python train.py --image_size=32 --crop_scale_min=0.4 --norm="layernorm" --head_dim=16 --fused_qkv=false --num_experts=16 --expert_mlp_ratio=1 --layers=6 --pooling="mean" --nesterov=true --max_steps=14000 --lr_schedule="linear" --warmup_steps=700
Rows from block 2 of a small self-supervised image encoder, named by matrix and row number. Rows with one number within an expert belong to one neuron, the router's apart. Each number is 500 + 25 x the weight over its row's rms, rounded and kept within 0 to 999. All counts start at 0. Numbers have three digits each. After the name is the row's rms in percent of the matrix's.
Before each expert's rows are labels from the 100 images, of 14848, where the router gives the expert most weight on average: "strongest on" is what is common among them. Only what is clearly more common there than usual is listed. The data: capsule endoscopy frames (Kvasir-Capsule).
# router: router (model.blocks.2.mlp.router.weight, 16x160, trained with AdamW), inputs 0-159
# up: expert up (model.blocks.2.mlp.up, 16x160x160), inputs 0-159
# down: expert down (model.blocks.2.mlp.down, 16x160x160, transposed), outputs 0-159

# expert 3
strongest on: finding: ileocecal valve; finding: reduced mucosal view
router.3 099:479477507436501487463487497488479532541466547481521465489513515500521488526449499476519518486466530490456525507504501522470497503523498521546506475551515507476467482498495495499492520527535491504471486515531506490477496528527514461524484535515488476507486488504474506449520474465447487524523463496502510549512520471524488458538478493521547479507484509488545495524563530499499524480533514544479451520502489528468534523498520513496472501469532495531527475531525518494527522465502494
up.3 103:482473543455537529469495524532508486484500454493499453491535502517509498479511528487522490480498515519541498527493464531538537526466511497493482479449527492544526434533510496477509513458504444486506503464496492532539445485519519486466486476520475471510514512524525533500486457489515527489499508494493466477517521511513512503513523506526509518490507488544492498482516540506507507498515540508479485452476515481501486475531491431575515514479476481476487512497526541514518460510507496
down.3 096:522509504514504476478537478505524521450484524466485531547507501513515506557526495512484497468455524495506526491543528460494515481472522487486530525470531540523496476468526494508496466513512483491476493508482516511483520536475533448531527524482518504480521511498470510483448509543504475568489483495463482498530451514492485451482511498475504433507496477503475524541507449523513486542497483503490515541488527478498460501543521486510494469502475495532486501519458532493519520474480478
up.4 092:514512511510554499470521476531528502502514540476544523506505517461496528499505561459479514508484486467506516511511486468495508429499528511431550480536511496493463501475489451509488557509543536509440505498498522543469508522511481494527483480501508483538496517519505531476442472489501490475480497526516505516499524505513535520486458524517483483529476481473497478499516538501476514490509515519491508490529521515514506519519462485469501499486489516496443516434522480480493454504506505
down.4 102:503499513513472498494499532493497510451503490489503514463527517475526440517522515500481447475494500525448468502503509523480485529518505477539514527523495540523523463503529506498494521502486499493507521483463475479525535488462486502433519522474532531515510522531488480481533507477446549479486532457526490501507472485520497439534486494482552528498491504482475518468532548546501496529538470455506528486485507517521514482503441504459479525496490494501514539487466485544505513509493486
up.5 097:547516483483508508496545463516554527555451524521515500423509500474520504473511500489484505500466502515480510504491476500555475499529480475497487483515527511482456513483461495522497516497475491486493508516484505498461513514503464511513522497507507525516452525513492521529480540527504491524474538513544493485538498521480505473519499520437519494537484520479487481499486476494537461490563448486446497500471549540520490492524492483477504489471479480524488483485497482461485475482551525
down.5 095:466485485527518497469481505504496502454495502479473506506491483505458480451499526482540485465479508465486481501484500517481516473522549550517509474519475549508509501501505549479516465521456512489502486514495493459551532494478497488462509504493485490482511501532480583450523503503483533497569497524501519527517503471494497526523530485476547444470521488523500509458515519512478533506448478510495501513517518517497506494549444505473509510517512490491458524508488502533521506525451482
up.6 100:509503508517501523507521492485493454513470485459456482452510509467488490536540505458504470499512524506496496481522487481478505502506460537523519491483514560489504487490508519510529537496486531511503503548459487482516446476461484509496497514461536514457506523544499497514474483489472482497504495488525500489475513540522502508533520519460516529473550484499516489519508502514505498529411475470505472459482527495491471514499521479457516485539512545518502492457456525507501546548538525
down.6 097:511488458532524495504522491492456442567495511540499464500501479533498483499470441549530505507506508480470546501461511551518485521517478469477510538491516472496524477484506485457500508538519488515541531530473533500504536445486482496507535485519463492512490479528530518508504537490491530510468485516494502503501469500509486564485510457511469489511454487517522462444494466489522493474522529496518494516536495516518497536479501519512500447464515505522503507472508505499488490462496470
up.7 087:502478532518486497500535493476535503531445479538501533501508487479518460533502539471466566520521519466487500538520479500527489526447472503480507490552519520515517494472498508500506467488484531501471506519516456557473486525536476529485466502504494518498485479512516474517452513509471496482484510479522468517499473473499514502476513493449493465517465527518481506498522487515501477499483525480475525493574509469537538518488542452507483483509522525490496500499466474544490473554520521
down.7 089:477491515460497479494486474476503517502496507469540527442481510509507508457473513549521473488493474499469541509539485479521541499538494525453467473487515490521509508520521487519511498461500512518512446506477543491536497538493479520513489513486525486493491482551498502533515529496507481518520470510513487496514491499448474509484489518460504487516495464511485483535497482500504456495513531494509516505549511482455509505474487509446530512465529502522532499474528557437579539505466484
up.8 103:492514477483548505530523502464530459554520508495504534457526481490520462488534510512474490503558468499510467538483491530480461517512537492507499511545471453464503534470477560548505482504495517530509495513484487476546473453501524452514507492477518507522495453498488485487482534502491545505482475501478511492488484517529473500534496478488506438546478464530490490521523504502477483467525473463509479517490494462529535465517501513522484509487490533488487505504480504541535473486506487
down.8 117:500462450508489533539478474494538520504483519501463515504490503486480505481476515461560549519501517432525492469491525547505491488525502528533502478479525512508467515497502511502489547518490564464494527454484540452524536510468518494490501530520519466508461498504474495520457461519537492490532468481496512466471520525490505486510529522480517490491500531474480474526522506490508480458498493529498462506485488507523497510547494513503484483495488443463516525546474466492509481497526541
up.9 093:477535476499513494494549496498534523508517501440475537478545532509521505477495482522518517483473482535525532510491508544561493515507534496503531488484472454477492489520503540472502480516493488480545526500490466501504510464497473485496526522542481513507542534516506497507489502449505488464499536543439479492502500476443487509479483512546450518501466493480493460478486459463496514508515501461490508485545477478534463504512518531470465501447517511483502520524534485487495513500463498
down.9 099:490526520496503515509511536524503527515533464513513533514517546515467484489467484515480500522496452472503506455487496536523507477490524501470546507503512473525513476531490512493525539476495500552526478487467473489537459463495473472476484491499445481509472499500490465493496509494530560507525497539508455472549468538509518475467477486490514465516552479473520510500468467532486485487498483511468478508506534548516494553472462489510521494512500507527517550471465530468489469519471505
up.10 106:484493532510488527489485476514514506503522469513488510504459504482473479511514485481541525453492489474489520474480512487519521493488507540489489521495489491479496450542482527532457521518529416534490548466465506472518503482539513477537491500486512508507481523542511505510514526501475448485488507524497497528492498508519474474494503550527488476508457535519506483479497449539516468512485484479494540535513461487514522502494452525495485556498453493482493518543506569534463504503527478
down.10 113:520489495512499481524476495498486469517473500507484459514504508515539513513525481468489502507515485506500431555527500499526527496511518506484508516515523484479497533441502494535524551524464510475526455515539491513557517472530499507511538516511529465472493461466476430525482473537492500537510525480498543483490522484516497460523506512517522495543506510504501488502517519427481500462493485511516470487483534493475460501491523451534533474492494482503498444521515464500496516522498455
up.11 107:539538476498492508483514551515480475510504474510493472507496495477501468512499503511462495492509459453558495498480470512507475517518485484476448500479524542536524453504491502514507523455521489526450508511510523512471507504463515524518482475499569514507540504508475544484510522500465495494483545484515491434486464522510532495500495457508480529493519513501536500497553438520508470499473506533523504521500500576466489448484522503481503488485536542488497497498524483509478501492486517
down.11 102:498484480503470517494545495496536501519538511528506468522507498468527508529495484490506459516520491517498541484535527498480470481501481517500482513515482540484490512477485461487487478491502480463526498502502509503486528509508531501527483511488469439537504530512446485515459498481470438515488480480529489523497491489492516479479520519550496559488525495522404501496494505493500498475485557507510465501471487531487476507522476491475538460535500536518546508539469516516480473569484517
up.12 106:496515490558512470503523520505519478500515471486514469497475475534510517471536500521475491469512461486553497485500497543451483495472499496477507513504525470533538518473512490517506488492501527490474545466515484515523483525531486529537475538520530556491483476504514508490469515502527494489481517510475501446483516464528527487433512517519493470489429524492522517487482513502504505491484535502469462491551494512469472486470538453551491466508489515462538504472501534516518519469529525
down.12 113:549494506520481494486494485495522531494482509464510488512507479530516446501503520463521563527494517548496465486505509458520529509487531481545434497482471521440498498527512507453501483488542497511489480504540516501491527490509489530477492514500508526502504496514504477464544503476525472454487524498495538490516488539491495558524488539490534498549493484471475517482475497504492525513527514506536478481459464477528430466473465466540482516470510525528489489510472509483481498484515515

# expert 15
strongest on: finding: pylorus
router.15 099:466486522497492444467529486480522522534467519524522464480498520504539483550511563477486518470507526506476539502509468507497564534506457512533475485525492517481469497519483497519485490468541480514521557537489523489505500491527518473538500516502493513507513527498493478484518477487478485478510452504510536496494511497537462471503453464472511498554490505476536518498514472519577477533497467527489500510513469464459506498503529531491481541474502468499514498532508529496483497484481528
up.3 092:532464534550496503528508487505526494499528466479510492513502481496454491524527496507526521540491517558472519439505492531453520529506481543491498531479442473466502502484465479508564486533493511485539545554519482453542490507530489506447502480535507489488475516504475510492471541502499484505502475457492489475494499508498494502505475516508517518484494492511527491461466487509457483462483496494505523500487558483496467533543515505460506510515500523488480489504535537482469535484508469
down.3 091:509523551499492493473513470473512467501487502519496499479499445510544509508504494508480500515473512424471462497496470460549493485471521457491504518476488531524475525534498484484518456508490522529502463542525486484534515468525527496492484521504524549494492484457529458496483491485487515503528538528506423516486492484500527509505510513508477474468499542442513480500516516496513486497510519505499503483505540504533536507495531502554470509541507499495513515498487475523448538464543461
up.4 106:533529463495508517525517491499524513522504511503500517461552562514485485475480502493497489499454507500518520480501499526469494504470513499524490470511510522503544495459485520501510499500502512515495528536453488519502526486470476525517489523527515447519464456462470534491451497499496465499519495499487472535549459509472520507475541497516473495461496469512480459456481451488508493491486542529516457516525553495478512496509470513477481535517521466472484501481564459491520530494542537
down.4 105:479493515447534507482505522521503516471507508469534509534462489487478538480485505479513517519462515490514476498481490505537522488437489524525506465482454480496502492524485509463482463513519521452523506527513506502512519473493517472490516527457468512460484560486485525484494525462486531481488499492471538495489499543517546495493459507538526543498512518519551506488497532508493518543506517490499518479470509527482495430492478515503503448500506494525520454540524526518465452484542528
up.5 103:506505532447487517529519501494456469527516490503501473531520468485501481526475522518486475472503512475499479497554502490497510508481465549507466528510464500472466532486483538457538481471525499499499455527506489421466504470459506480497496500486484486512519482511531486508494535472509550517498483523526527505527523468443522509547498514486516510539525505557521482496496476517514493448498486510525496542521525497531485537485537518474515476539540495473457470476500464503502478500492487
down.5 090:489463504474516494465504461506605488481481534465509519469489493472530475499518444507497555511484472520489500463467507500480452501506492483474499473485529509503483493513461488534497489486469471542490500486457523498502478531536449462537488513493549504527521524506479512531509461493488521484506504477495470520498511519517454520473515505553494527509516563508505520513526481509491498486495459496512543496549546503538487482477464490487518506467503505502531490516523522511524492505513514
up.6 087:538491500458513510506484548462518515484492484509514517516458520521503489485489488469496516497501500481508484491496536496495514502502513482441500464491466479519501488481545458515493510509530523537511493515482573509477524500506476523520465482494519521476546492514500468502533507480484493476483535474529494497516597531489498499473529534487452496506511504518509484502531503501490476506511522519476543462467498442504448528455550510515514512523561466465517468509503456523516480498501526
down.6 087:459540489493533509508508466518452488460513498497532478501535519493483536519506529453522510484493525526537511529479509525522506501474482481554461488515495515502518516524558523526521518493468492493469510509507475510539482501468469487527492474534500483460490498543498485514513475526495475499492524512449500503491511457523523475522528554535503488518459449520532470465515449471485501498484507512508439540497455526499514511453507510464519469514497512481478489497519511488505446504541467
up.7 103:514502523509473494478501481505476469522534508505524460494488462499476520508464460449485495524497528563490502512519454522505473480541512527448520535486480508496533522499531507447510485470492499477527445540547512490448489464497445494487500499527507527508500492512478457500480507528526500528509503486527519509482518497480544520501475486477534544559537514492531508510511461538478484498501540484541530512475503503443514521495538522490488498482497521499523455491488483474507508461500517
down.7 103:493524500511511544482525511496440500486485522474476471463501472510551492539496465474510482543477516515523518472467508485514507504476475455535499500514489495501510500542491508475479499528489472494547508514501473494506535510489456519539463539518519509480471507487516495532499461534489526505466515499484448452494453455509484456481511452483481514489511536522454533520510488454508514496502479514521501484545528487525438494501536529534511483505523553490529483518484518522546497500533505
up.8 107:482488525505500501479505502512489488514513519504485519517488514482496519538459497502514497473507487492517501504481504496478404503520494494502484548536530457498534509478444487454471503493484497496460471476520497505486524496487516472521476545504500533466483512518506514501477501497476516509488480538474516507492493495554468551510541492537494562460529532491537453479542477470460494505490510517525526505511464500514521544506498491513564445500512497504467512459527501459457501542486486
down.8 106:535498508468518502592467536487454537473498471511507504511486549547527472490476479514509461571513485469510465494526526532497459479490519492504511471504511491503462523520518528509519468495491480462487475500503462503482499463508537510538515482508505523504487504477479480525494501496492522544503486481508471450523481493513502500507457497503538499498472522535482504505506508531467496529499463486436523527522508541477470532461525520485515495491531452461519494500481502531506501491467532
up.9 103:462511491491513476507484495512522509505531523537513541462480500504475519552516499503553514471512480497535488500495529503503513491484550475475509481508472484469450504513496496554491511485526491488494492520510464489472511484491530512487492471520488521496475472471471510502487480492474498458439516499547486457520498511492483479438498473481479548500472496515485501481519526520488538493525526453526527546481460530546509463479504491502493503527577469539480492524549501482480504477550489
down.9 120:470512548510533498506503467533480525499514491468518524511531496546485527502511524494479501493525434519503463504480462518493520528490483513540515512494474492532493479524459443475530512527463537541514486527521466472536509513469495508465494506463485506478495490501470483487499499446506455484486486474471487474525538462508491521512487482539493542490500488554483439534532468455496488485519504475498509526513486471520460487502499515464541516499532509521500524551495509547500491517469526
up.10 091:515485527439523493576463472493514482530456472528470489511532471476476525532495502534480501511498529555504473494502478510501525478533541526504502479504496499531504506449466523480487506497462541485502510446538493484505521499503486485504489466504544510495527462466520511518470493546448484511528501492516507498486515512462512498503531484532489492527522485524490507452521507492471537476497453475536496526554541494452519528471487498502520507478508481461469491482519521482500523472466500
down.10 091:522474464538489499506533488493540478541493507496538470506475506515512486510485490539518509505474531456497523529518506523477502490522523445487498474495516481502491496549550494501484465471484494481523491488454498524506508456495486478462441537536543489522483502524507462558491439547520466500537491478456526489514534531493484483487482504481531485477533479485499523453489535493491535496531504480501494504513478496493486509467501456529466493542506497493519512564473523481523526467513493
up.11 104:503498523492494519467484491467468521486505533507507507493481541492459498495513481457474547510494535529511493501490512530534448472498518547466511474494519553462507482509451445508485513499470516419503542542494516447512470450505514491496505548501502484513539518524477525499496524504481502499495520505491476493482507510505495517482486506517471523495480459472486523517552471465503493496495494527486519509497538510539508497462482461481475531505547525507497524486546512567489532482502478
down.11 096:508507478485490542522496482490550517476480489493508483497541511512469528527472467464524497508500478470484488501520507509474520499529499515484522475504515489463542519523461453447485499547548476585503474508497534510523532492518504479454495480491492485468469516481496471531545464517499498529526497483466482510548547506466471489473511520469499538478511522454489469553493497465553501511466460481521496515492500458519493523524504506499489495499499461502528510515540543501494498474495505
up.12 100:545515463482503524493503459477474492525520487495496466508490490505502501527471511477534498465455483480538536506482473492461475488523498538492501508479538508473524479489459473495522533485521526539511507510526513440519499505533482514480497489480477510498503555540442533503513488515535506533477498464523491517503488487460482518546443490467521554529506544471484475476493505542490524489496514457510504515504559518480473526492548477436513497489499504476539504480494493490537470513507502
down.12 093:523496546515503502481493497527485517435497512546490490506499481494536477517486517539470536507486542463477482510495503509497496510472459522459504473539541510496498538509509480469522516487479484486478521489481546510494491527508488547460467524482512517515500526489508475484506462509504489519536531447503523453488501503558464479480502516519478486480479560535496509498498490493436509489473511540490512460460512488482513523537491461492445518551490520498473482530552508497494502463536490

# expert 12
strongest on: finding: blood fresh
router.12 103:516476498494497441512532454469468470504492503529483455495485497528508490507497514465476491475487527497494535465543501464507521473494483499497492471536506534485495478506505480481465566470524557495507535512522488518524487460528450493532468489476535481494488483508451467531519514472473491490495517472505540508481521521535486474505489487467520496489481502528542528467519464541508540547539513526485483519496500491460464469482514517506525487500506473481507485468487554509456533534501524
up.3 103:520530533507481486471541484511493476486484476527513501496477495466500500492530505489512512466558485470490522515497490518502516496515512492495500539465519520554464502509503516496519508469536464537495525481502494530480467511510472501476528449492543507507528500502520449530498493514467518514457492503494515456548497517537496515506461482488472507508500514522496473514493446491492524462469490513522546521504464458496510466487551532489498571510545502481551474503495510502454429496502457
down.3 109:481502535506548488510512510445528495540521505564487482493520469482526472525486506490442504458511518506448505521521506520479508525498516502533518438498488499523511510443501529518490443512452521497490479520511510523502477495533485505469487504512535480547500528533536538511530471499498530498514498511497505481520471473509492501466500532498494469498490514505487437517512546480499520532496517481532489506505463490514499512482504442499476447508505471490544500475520473528460447465512488
up.4 104:488507470533544460539499502488484498469517510528513503528519498504484504497521468493528520453549490494513496521466533516504513498480503425538508490501474509491557481519546493542460459473508510549503465497505455509466519530500533488542512467513532490523527455476514505517496495463481486504465515450498486479470518487482478472468558524522493536533478456504509493505498514511500519489505503468520501490480482545511449520529502569476508492504511500474504488502482475509485488504490542
down.4 101:475515477487457522498537472487516523536480490510508483499469497511490468548501486471507461536485481503533531525502478492484533501497509536538487512513562517498509470517483485491452495518464465516499475507513565473545495443505479476463504498494511476504490528501485486501510429451489488498540531505513504478526502486531507513501485484538511490494518479493531500504516522513514468511544508516446438491481473523502556457491473481524497466492515529457539520478500540495491513512505543
up.5 095:530530496502499506534478521468453463455516489527534472493482482510543486504521492504516498474491482503538455498514512529487515497496505496528500496497461487515451506524517475498528481474560526522473484495481454545493498483514491514492487466533493550518547522516468499486432489540514540518449504541492495485521510514457512523496460493511505479511554503497489466452504503538524540528519498498504512513515514486539502473460457477484465499497530487494448473502496457504481505465495524
down.5 098:479489495524481489509506515513518578502522456520484539517499468517495478510504459501508530505538486536517548519496522448479482515521534478483499536498457475504531476497488483461537504475508517490492501477484458505472482501500471511500539472500459557521491521533485523465498544514519477470494463484476502498526512528522487478493511500519491482590477484474497494502521511452468464485507521477561522491510498481480489463487526506500491538463471516511545510496514483478517452517490507
up.6 107:459463522511484479539457496522496494511484483525510480524506523513506457494506477543490504483493477468461431444485502541510522525518503540527510494468463480478519472499457456506519483531514487493505472488459491514488491454526493503461519520523535505535514553527449540476534503524510553519519502493499490501524509541477508472500500492533513498469526538509514520474483485495531483503454509507471513496541493494494469486533498506487553485468488537503513504521453479485508453519491474
down.6 114:522499478533480487515509489510497511498520434545524471528493548531538501518517461566484463476468494495509508497456444522485468482517500503531506493461455465481548457495511524526488449531459463544507498474501477492507499562511452501505527492537529523523504517513465486485495467522514492556497477470482459504511514490489490478494483484506495521500477480516497493499481522486545540467531500469537492510508529491535541487522495519508514513469491493511501494509527472492473509525475494
up.7 103:498503496476489536461475559536484494509446505450483487496447551475535481522514448481515455514507469508480522522530513516487492524474438494542446535494485499492482516504502545509485492530537431518507476500478529480505526488521542519504489531511526533485481491516564480481489480488523479478529480500506489454512534517465475491517526480489500506518502505499495526520526463502527454506498466468495508510523511466499514516502490503505527496482469476526513488519499509499523506523542457
down.7 097:495505499480505498493499473484521512515513511484503516532478486492509514530499476550475476471506507511531515537498514484494494473506488495510529520471499495459498494504457467513480479484450499504479513540541504511493482539492506454490528526542475485523445516496552501491490496473573487506503531477467508512497488447537507443512562505521527531520512463488506499527520458514476503495457507526448518457469489466559566503517524512489511507508491544485481460485518534480469490494499482
up.8 090:509495503493511527556464482468505472498514501468560526481491495530503507519512451550466467454514493492487498501506483448472495501487519486490485517504493508533473494466493498519526487534507522510458496498498486485551539494502448504539516500479502535497512501517509483494516482544505510452521441515460506483505476527480475486528507504483482533541528473516501525529540542480488440506502494483477509526522501559480480482536539512535489483423487505501509488518520492477477473503481462
down.8 089:497518489466473467522547500502487484484514498515448477515487495512492486519530502510519495526517460512502499441487517524484493491473470503489481467514493525499507486514482550491487494470500475440498493541524469486487480451459557466515474475503521516481486510482521528551496481477510459542502539513564494533492475477505539556492493529518535521509528508485481501503486494498528519472459477513484509464520568477551518528474474485526482512533506509506492486448473504498539512517513495
up.9 104:538514452472524501529468533503507462527544466526474494535495514514498481519495491485517521539508500484538494473490497532470465503503487507480529532503509501557514508487429533460470521472454516541502478497507506469475495551491514490518530510499537484473474442494503487536546498537510519532481506473476479463506453479501522521520543529517478482485501485521489463542464463473504486448507506536509502526481482472523510466495486512541494464503509492478489479485491495493495536528516511
down.9 112:484438489486472495521489478502516515441519504517523538518487486522535488512509466472502474506539460493524531481507523489535506513495517486530527487500473460529547460511487471542482511502483524505522515475450452488513537538470481506487494484466500474503499501505499525470482522518486497517498484490489494475532479517437506516535494492488495510511456525528505475499535544519499436531547489494516476473516505463531522507511496543538496456511489519510528489476526531483470464493479566
up.10 097:537461508497562507499516488535525534478527517537492506453479481524481474496482512479518526486530495540481476469475498482489529511497455485526472509521459494530508501493456458492527471523492522498490489527466518493533531569504486516527539524517488531477503535495521464474506472498576519488492496498505511546446511487491493525483506479548531490495515497510447487488521498477469489537473459472520474507488479479482486525508491504549484504473484547464523516484472488532499479514516490
down.10 102:497484539500487507501471482525418473494461493516532528477481534491468559481485480507491503465514515517481515484501475501487496468466459514526521474478498510484546487521465502480508478484513513526485465492500542483501536499484587489502521486499506490576536498525474481543466485462548524498497508530471524508484466483477502485455476489502476518489503520521512478520490527492508530498515488498484504456535508480489497575488508543483525490525531510493480514464490504522503505494509535
up.11 098:517482464496524493504469513493498486510503547509502468521540492493538518523505529525490518496489479519542496520470454507463519494482497491476503497524517511470483524456515472520486471546486495474510513543509563535516510466538547480502470483482502443480509489503491510454484473497533520506504511506509518532517495524497524458458481510490470493505523515507469488506586489477442537492529511436481511536505490476518489502469518454454514536502504483521460482492485519521497459516490520
down.11 097:495482494490513508494539519516493489494519482551495498451537497476467463512453470505542469508502466539490567506509494494531537485489541510474500494497490513473505494490509493493476521502482479471480530507516483517469526490482501471468506476514478532492540558498522517472474548494481484426531518499533476522522505520504504512509517520514478471536463522549481508443510491539487479448474530496485484512493510524503489483523510533502476461481529521537493470457518532455505533473496530
up.12 101:491505483503487515495494471520503545506515451504457507499507468515551498507526468477486480495493501502510513528521547486497498525546478505456528557485510485525492479472490512525452472539520533463525488494491516488473485519474513525512534465536459487501517491536488509506507495512485491495468507509463513525484468537502505433454503483474477454521461531463481478501503524490471501529522547515531517525539533491538532479465505527532478485497538534478495450511482465466531532488502501
down.12 100:567484495480495493495499531517528495485542479535499486529497507538466489511482573506469487495478540482455481482539457495496496530497512479546454503460490501484519564512473437499451542486522476466518515532457448496473558492500521488476475481498528522521496496519517502542496492489493518489501489468495550473482461477485515488530482474496517499550529462490514486540511509499491489487510476517510495521540503485486490478512501522533487524510503492497516530454483505514487486481515521

# expert 1
strongest on: finding: ileocecal valve
router.1 110:461489510474568467483527480465524504525489550504497487471501494500553491512491523462500498452513529509472529510539481526470488492560497533520463454529509519484494493507471525508461532508519480506485501519529524481512488511493489505539482513511471498470473444514481494491517485500478513532504488525533555508516519482525493497530499481492520460543483488517513499524526540510552546471529460521495465498501473523498560484496485504511512514485513459517483497511463501527514509480569512
up.3 095:507493473495561542510511506512553496488536535454539496484547500506530484504514537502469483527520516492537539512475473509529506489507449517525518511481446494531445518535465480506555518480472525496477480493500509520509504511466499496512527513485535473466528508503515495460447494490540499481489501493479462520529442490507491454505496471480522485483497506469486490486514479518512459472505532499528522512559455507507477517479512517526490481515485547481507497454494509494486486444494490
down.3 106:501518515505458488493493460496495517467484506535539496517494530521517500493525496536514442465495520465520537531482484489523470456503476494490512455475495524528547535501487540500495524459534498547481488514495469504539482490510446490505478509507523511521473520493579480481472495513505498500537501481540514473494482530549474501501527470466501527531462488460491486475484495526504511516497476498481494503479540541475485501496491526503476517421474456536539473518498505520490526518476484
up.4 106:516505483503520480475492444493499517489477501516480493489496471476515506552454483461523487461488483518549462554522459541508514495494508523479456505501485486509488512504488474465520501490518533487498487509507512472452444524502510463523528505506517555518500490555469552494505476501495509445496524467556443489509515515488484502501537504510504540482541508502475497501492516535513532526518491519471527499503499515548548517475474478452497484533536473491521474488477454481494509493485525
down.4 089:438474540459498510521489487531512480496525512502482522514540537524525471474515563552484471516485512486502530484481506454464517487475513494501550458483472501491483464540502535446503503503486474474508524470485550504534555478537492536471512490520444492473492515443486451503465526505481493501564483500484510491501469500475508502529497520539508478501480500503477527484536508478471491509513523493555503510504501486468483493521530511513495511508512474484505450523520504499493486525496507
up.5 108:508513516505515516520480472533528502518496487537485527472473525495521450508519540535489493472501505452498491504495516510514509496486534514490494501518533518520463473516498479508520522517493449490471530518526495485497480514483473511471564491516482464481451492486520502529545468500494535500504442454527500501476540509510485454466505521454477510506442518525494518451527550455447501466518484507490534479478532453530505531509508483471493504544537464510461504497531498492486488488486527
down.5 108:461517534437452490509456482510507522486520504455486486509560478507510545557498500456506523499488490517491461470525473485480471485470498499549505510511496456500526515464509512518470507515550510527506566506503478528492520497512506487477489479502507513535490530516520495536504467534507459477521523528498496503503502517519493536516464464530506476526528539497497488526475515453506518472492474541486482511500483485515504421507512497512517480441468501490541491485458469499514507509498517
up.6 097:494516499510551473519495497521494504506488542511508550482454444496525495466492535518507483509476516527503540469526495533489494488522537492460496481497476477489484509513486527524484510525499503499492508447517503469507478478459482504505527524504478488490502451476548502492477519496493469488494496483506519491467516461506552527501472521499457499529452506499541484491501490488486550500513501489470529493484496508507561498517493461497484488548469413517492528515467500551509541482565535
down.6 096:425499483511499501492483500520499498472535506473499505517542511500463531485539463492483479447476506502507492495495517499492498490459520559502504548509515475509524511539486471509524517520475503505526476511521467545536464502544494500474514526493524500490472487497492515500514453522494527527502504519466539512536472502486525515508489510493503482450495467468484478494525577499490512447481493551500487512503472515574479463497474506486528443491491537470504513519524480464533475499491473
up.7 095:496505504504527483497488503518483510469463484501519523523523487484496468514485522476546513468448473529488499475524495469525534487499514474485523497571489483538473511500534489520497550532521485524496474465468502478515520506450481570484511509479485489511503479519492498487499466537487496449479538495515515484464496520545457505527527476519488495491496492454425488452515534500497484518549510514527509499501515496486491482497524529488486515549507450524528466525505494474540480496448483
down.7 098:497489531489505492471477499535526506494521511458485532491532491469552496533502484527548478478526502540525506481479453524493473512490462495510496469566522519503500459472549500484490491489468513498494454495517491500474478471476524481474489519472526505513471530510491476484460502530517501471559509511534492557533492514521536522497514467496469503474500464502522527482548509455474526484476496516543472518475477514507497502490537483529521460501492492501491464529455552513488482505445508
up.8 102:543493554509531516505515446522512496520461517478495513485524451503507505476466479517487510545523471509495511419464509495484530472486503537539564503531492498510516502498520492532509468548536498542460477493508479475502481543492496494534500495529490501468475478526500520495479506510510479461467494459515492485494499484480489529508531495511450492533505484479537500470507482528507515498490489523497504477472493478566560483521461483481465500470493502463487549490485523495498542478493518
down.8 098:487500486461517488525501512486520518481503458520502444440493487534526539537500493466491490493518518538517486477502486517474490502512506520560485485470527491529499505509485542465475531491428516505464496523522516493507529513467468512545530544496499499509503491487532464475501505503510503517484498474454570500482490491498513495475488506501513513419430493504479529556492535481540538496485511506541474482538478497453494525477484501533494498503525493481494491507522485483492515524483513
up.9 100:498491463552520481491517502496526498522465505537525452500508493517480477471488484496443520508512464500496501477504513510520471532540541510502501480517481506465567510520504488486497504470523471544489496476458446489502510511485491490496523490486531533523511494487493525521477478499486492488446523478535485454520525499454536506504516503477493537487485502500485538512427509489540571497519470506519490469516509523514510519510509546523490545507519443494515501466494506508475551523453481
down.9 091:545533477490466480542508499483504521488514492489475475503453471543464539508497476526550522488505532507487472500510484485491499528510493501548541468471487531508440456511570473499493524524496490490505514503521542503485490493562493481482490494489496483541498528475488499456522504480476493503495494499495493558493522455496504487524496504475484491495484511487451471478519505486492469500553556489479447518491542498533477497528544541478550504462457511485481499476517499518490503508510522
up.10 098:489509499495508517517512458468505479499488526538511523505507450506478529476486476508527502496511570470507493519496480501530527462520457504491491525517529486520538481478492477494527501472492532492534525501482496542513522515535489492499467475525553530505465520502474538480463546533533506482478464520523482484469485497484535532491481505446490475449533524519463515429474504493487534513534486541497528484522484501528537447505476542486493477482503529471491473482480471495491540494500479
down.10 115:455506524493508500565490516486521555498473485493499468446504483504489482491500498477500493499514481520467528500452524485535472532519485458531511539455499526491509546503518514482551490447525503460536488452531513509511497517472479467497439497529496534459489498495491508456495523541514499523481531531458500526521475481475499530499502506482514474517540496509512504496492484507512454525522510488534470494564498505533477481494507512481505501478513480525513518531528467494488518508455445
up.11 099:536497532478516534491515455499532435471471527499494535511536532461487502503496511553499456529485489516485463463534489492500488521519513509500508459533489471525530499476508541524477502508479528502486523523513493475513522524520472446512551500525538498519500480493505507489469535486504515513470496507543462493463499525477486487490517484498482538484498539467488479495496510499470432545527502458482502482492482511488460518474461509530485511457472474505531496510564491518510506472551491
down.11 104:507486544513448496480512523488459532533490520484450489535523528497528482529477465499494515456502488514471469519443478477464491527510520452558501525469469480463492521486485560486527552493482540467538486480458502483538485494490493502505489503508517560520502501481492481521507513498464538513529473500463513518533469489500486477492540514499514524483507508521468483540508540505519511500517477468531471536483497498481512468496519473514521495517501507477515518513496463542449469522523488
up.12 104:445476484471518495527467450493487531523522499508520539473546485523550519487487518496478491526514470490523531530454482547477538491493554524509500557518528466551515537517473525511504465498488485528464487467521518524478498508475480497468488499516502496530504489546510532438509483531476463464483435509513486507526499529462467496499504514541540513506492484488506507505514482457485527480524476507492525480493519478485539503482476535482501495495504495492501500505484547461502470477486483
down.12 099:535444488539475528474490534490537514533511470512544477520494535474532505492554523486482503443514533484508511486512449541498528516511469462539506496504532534492472505485504504492493469505483563479534499457491469511509476520517531490509495469535496470493518504482470490479465478515478438510534542498458489486519523509545490455534522490513532511513535478481494481502513518456500461468486495524459493511477500507540503505462520509476509472501513464466521476522488494486495517501531505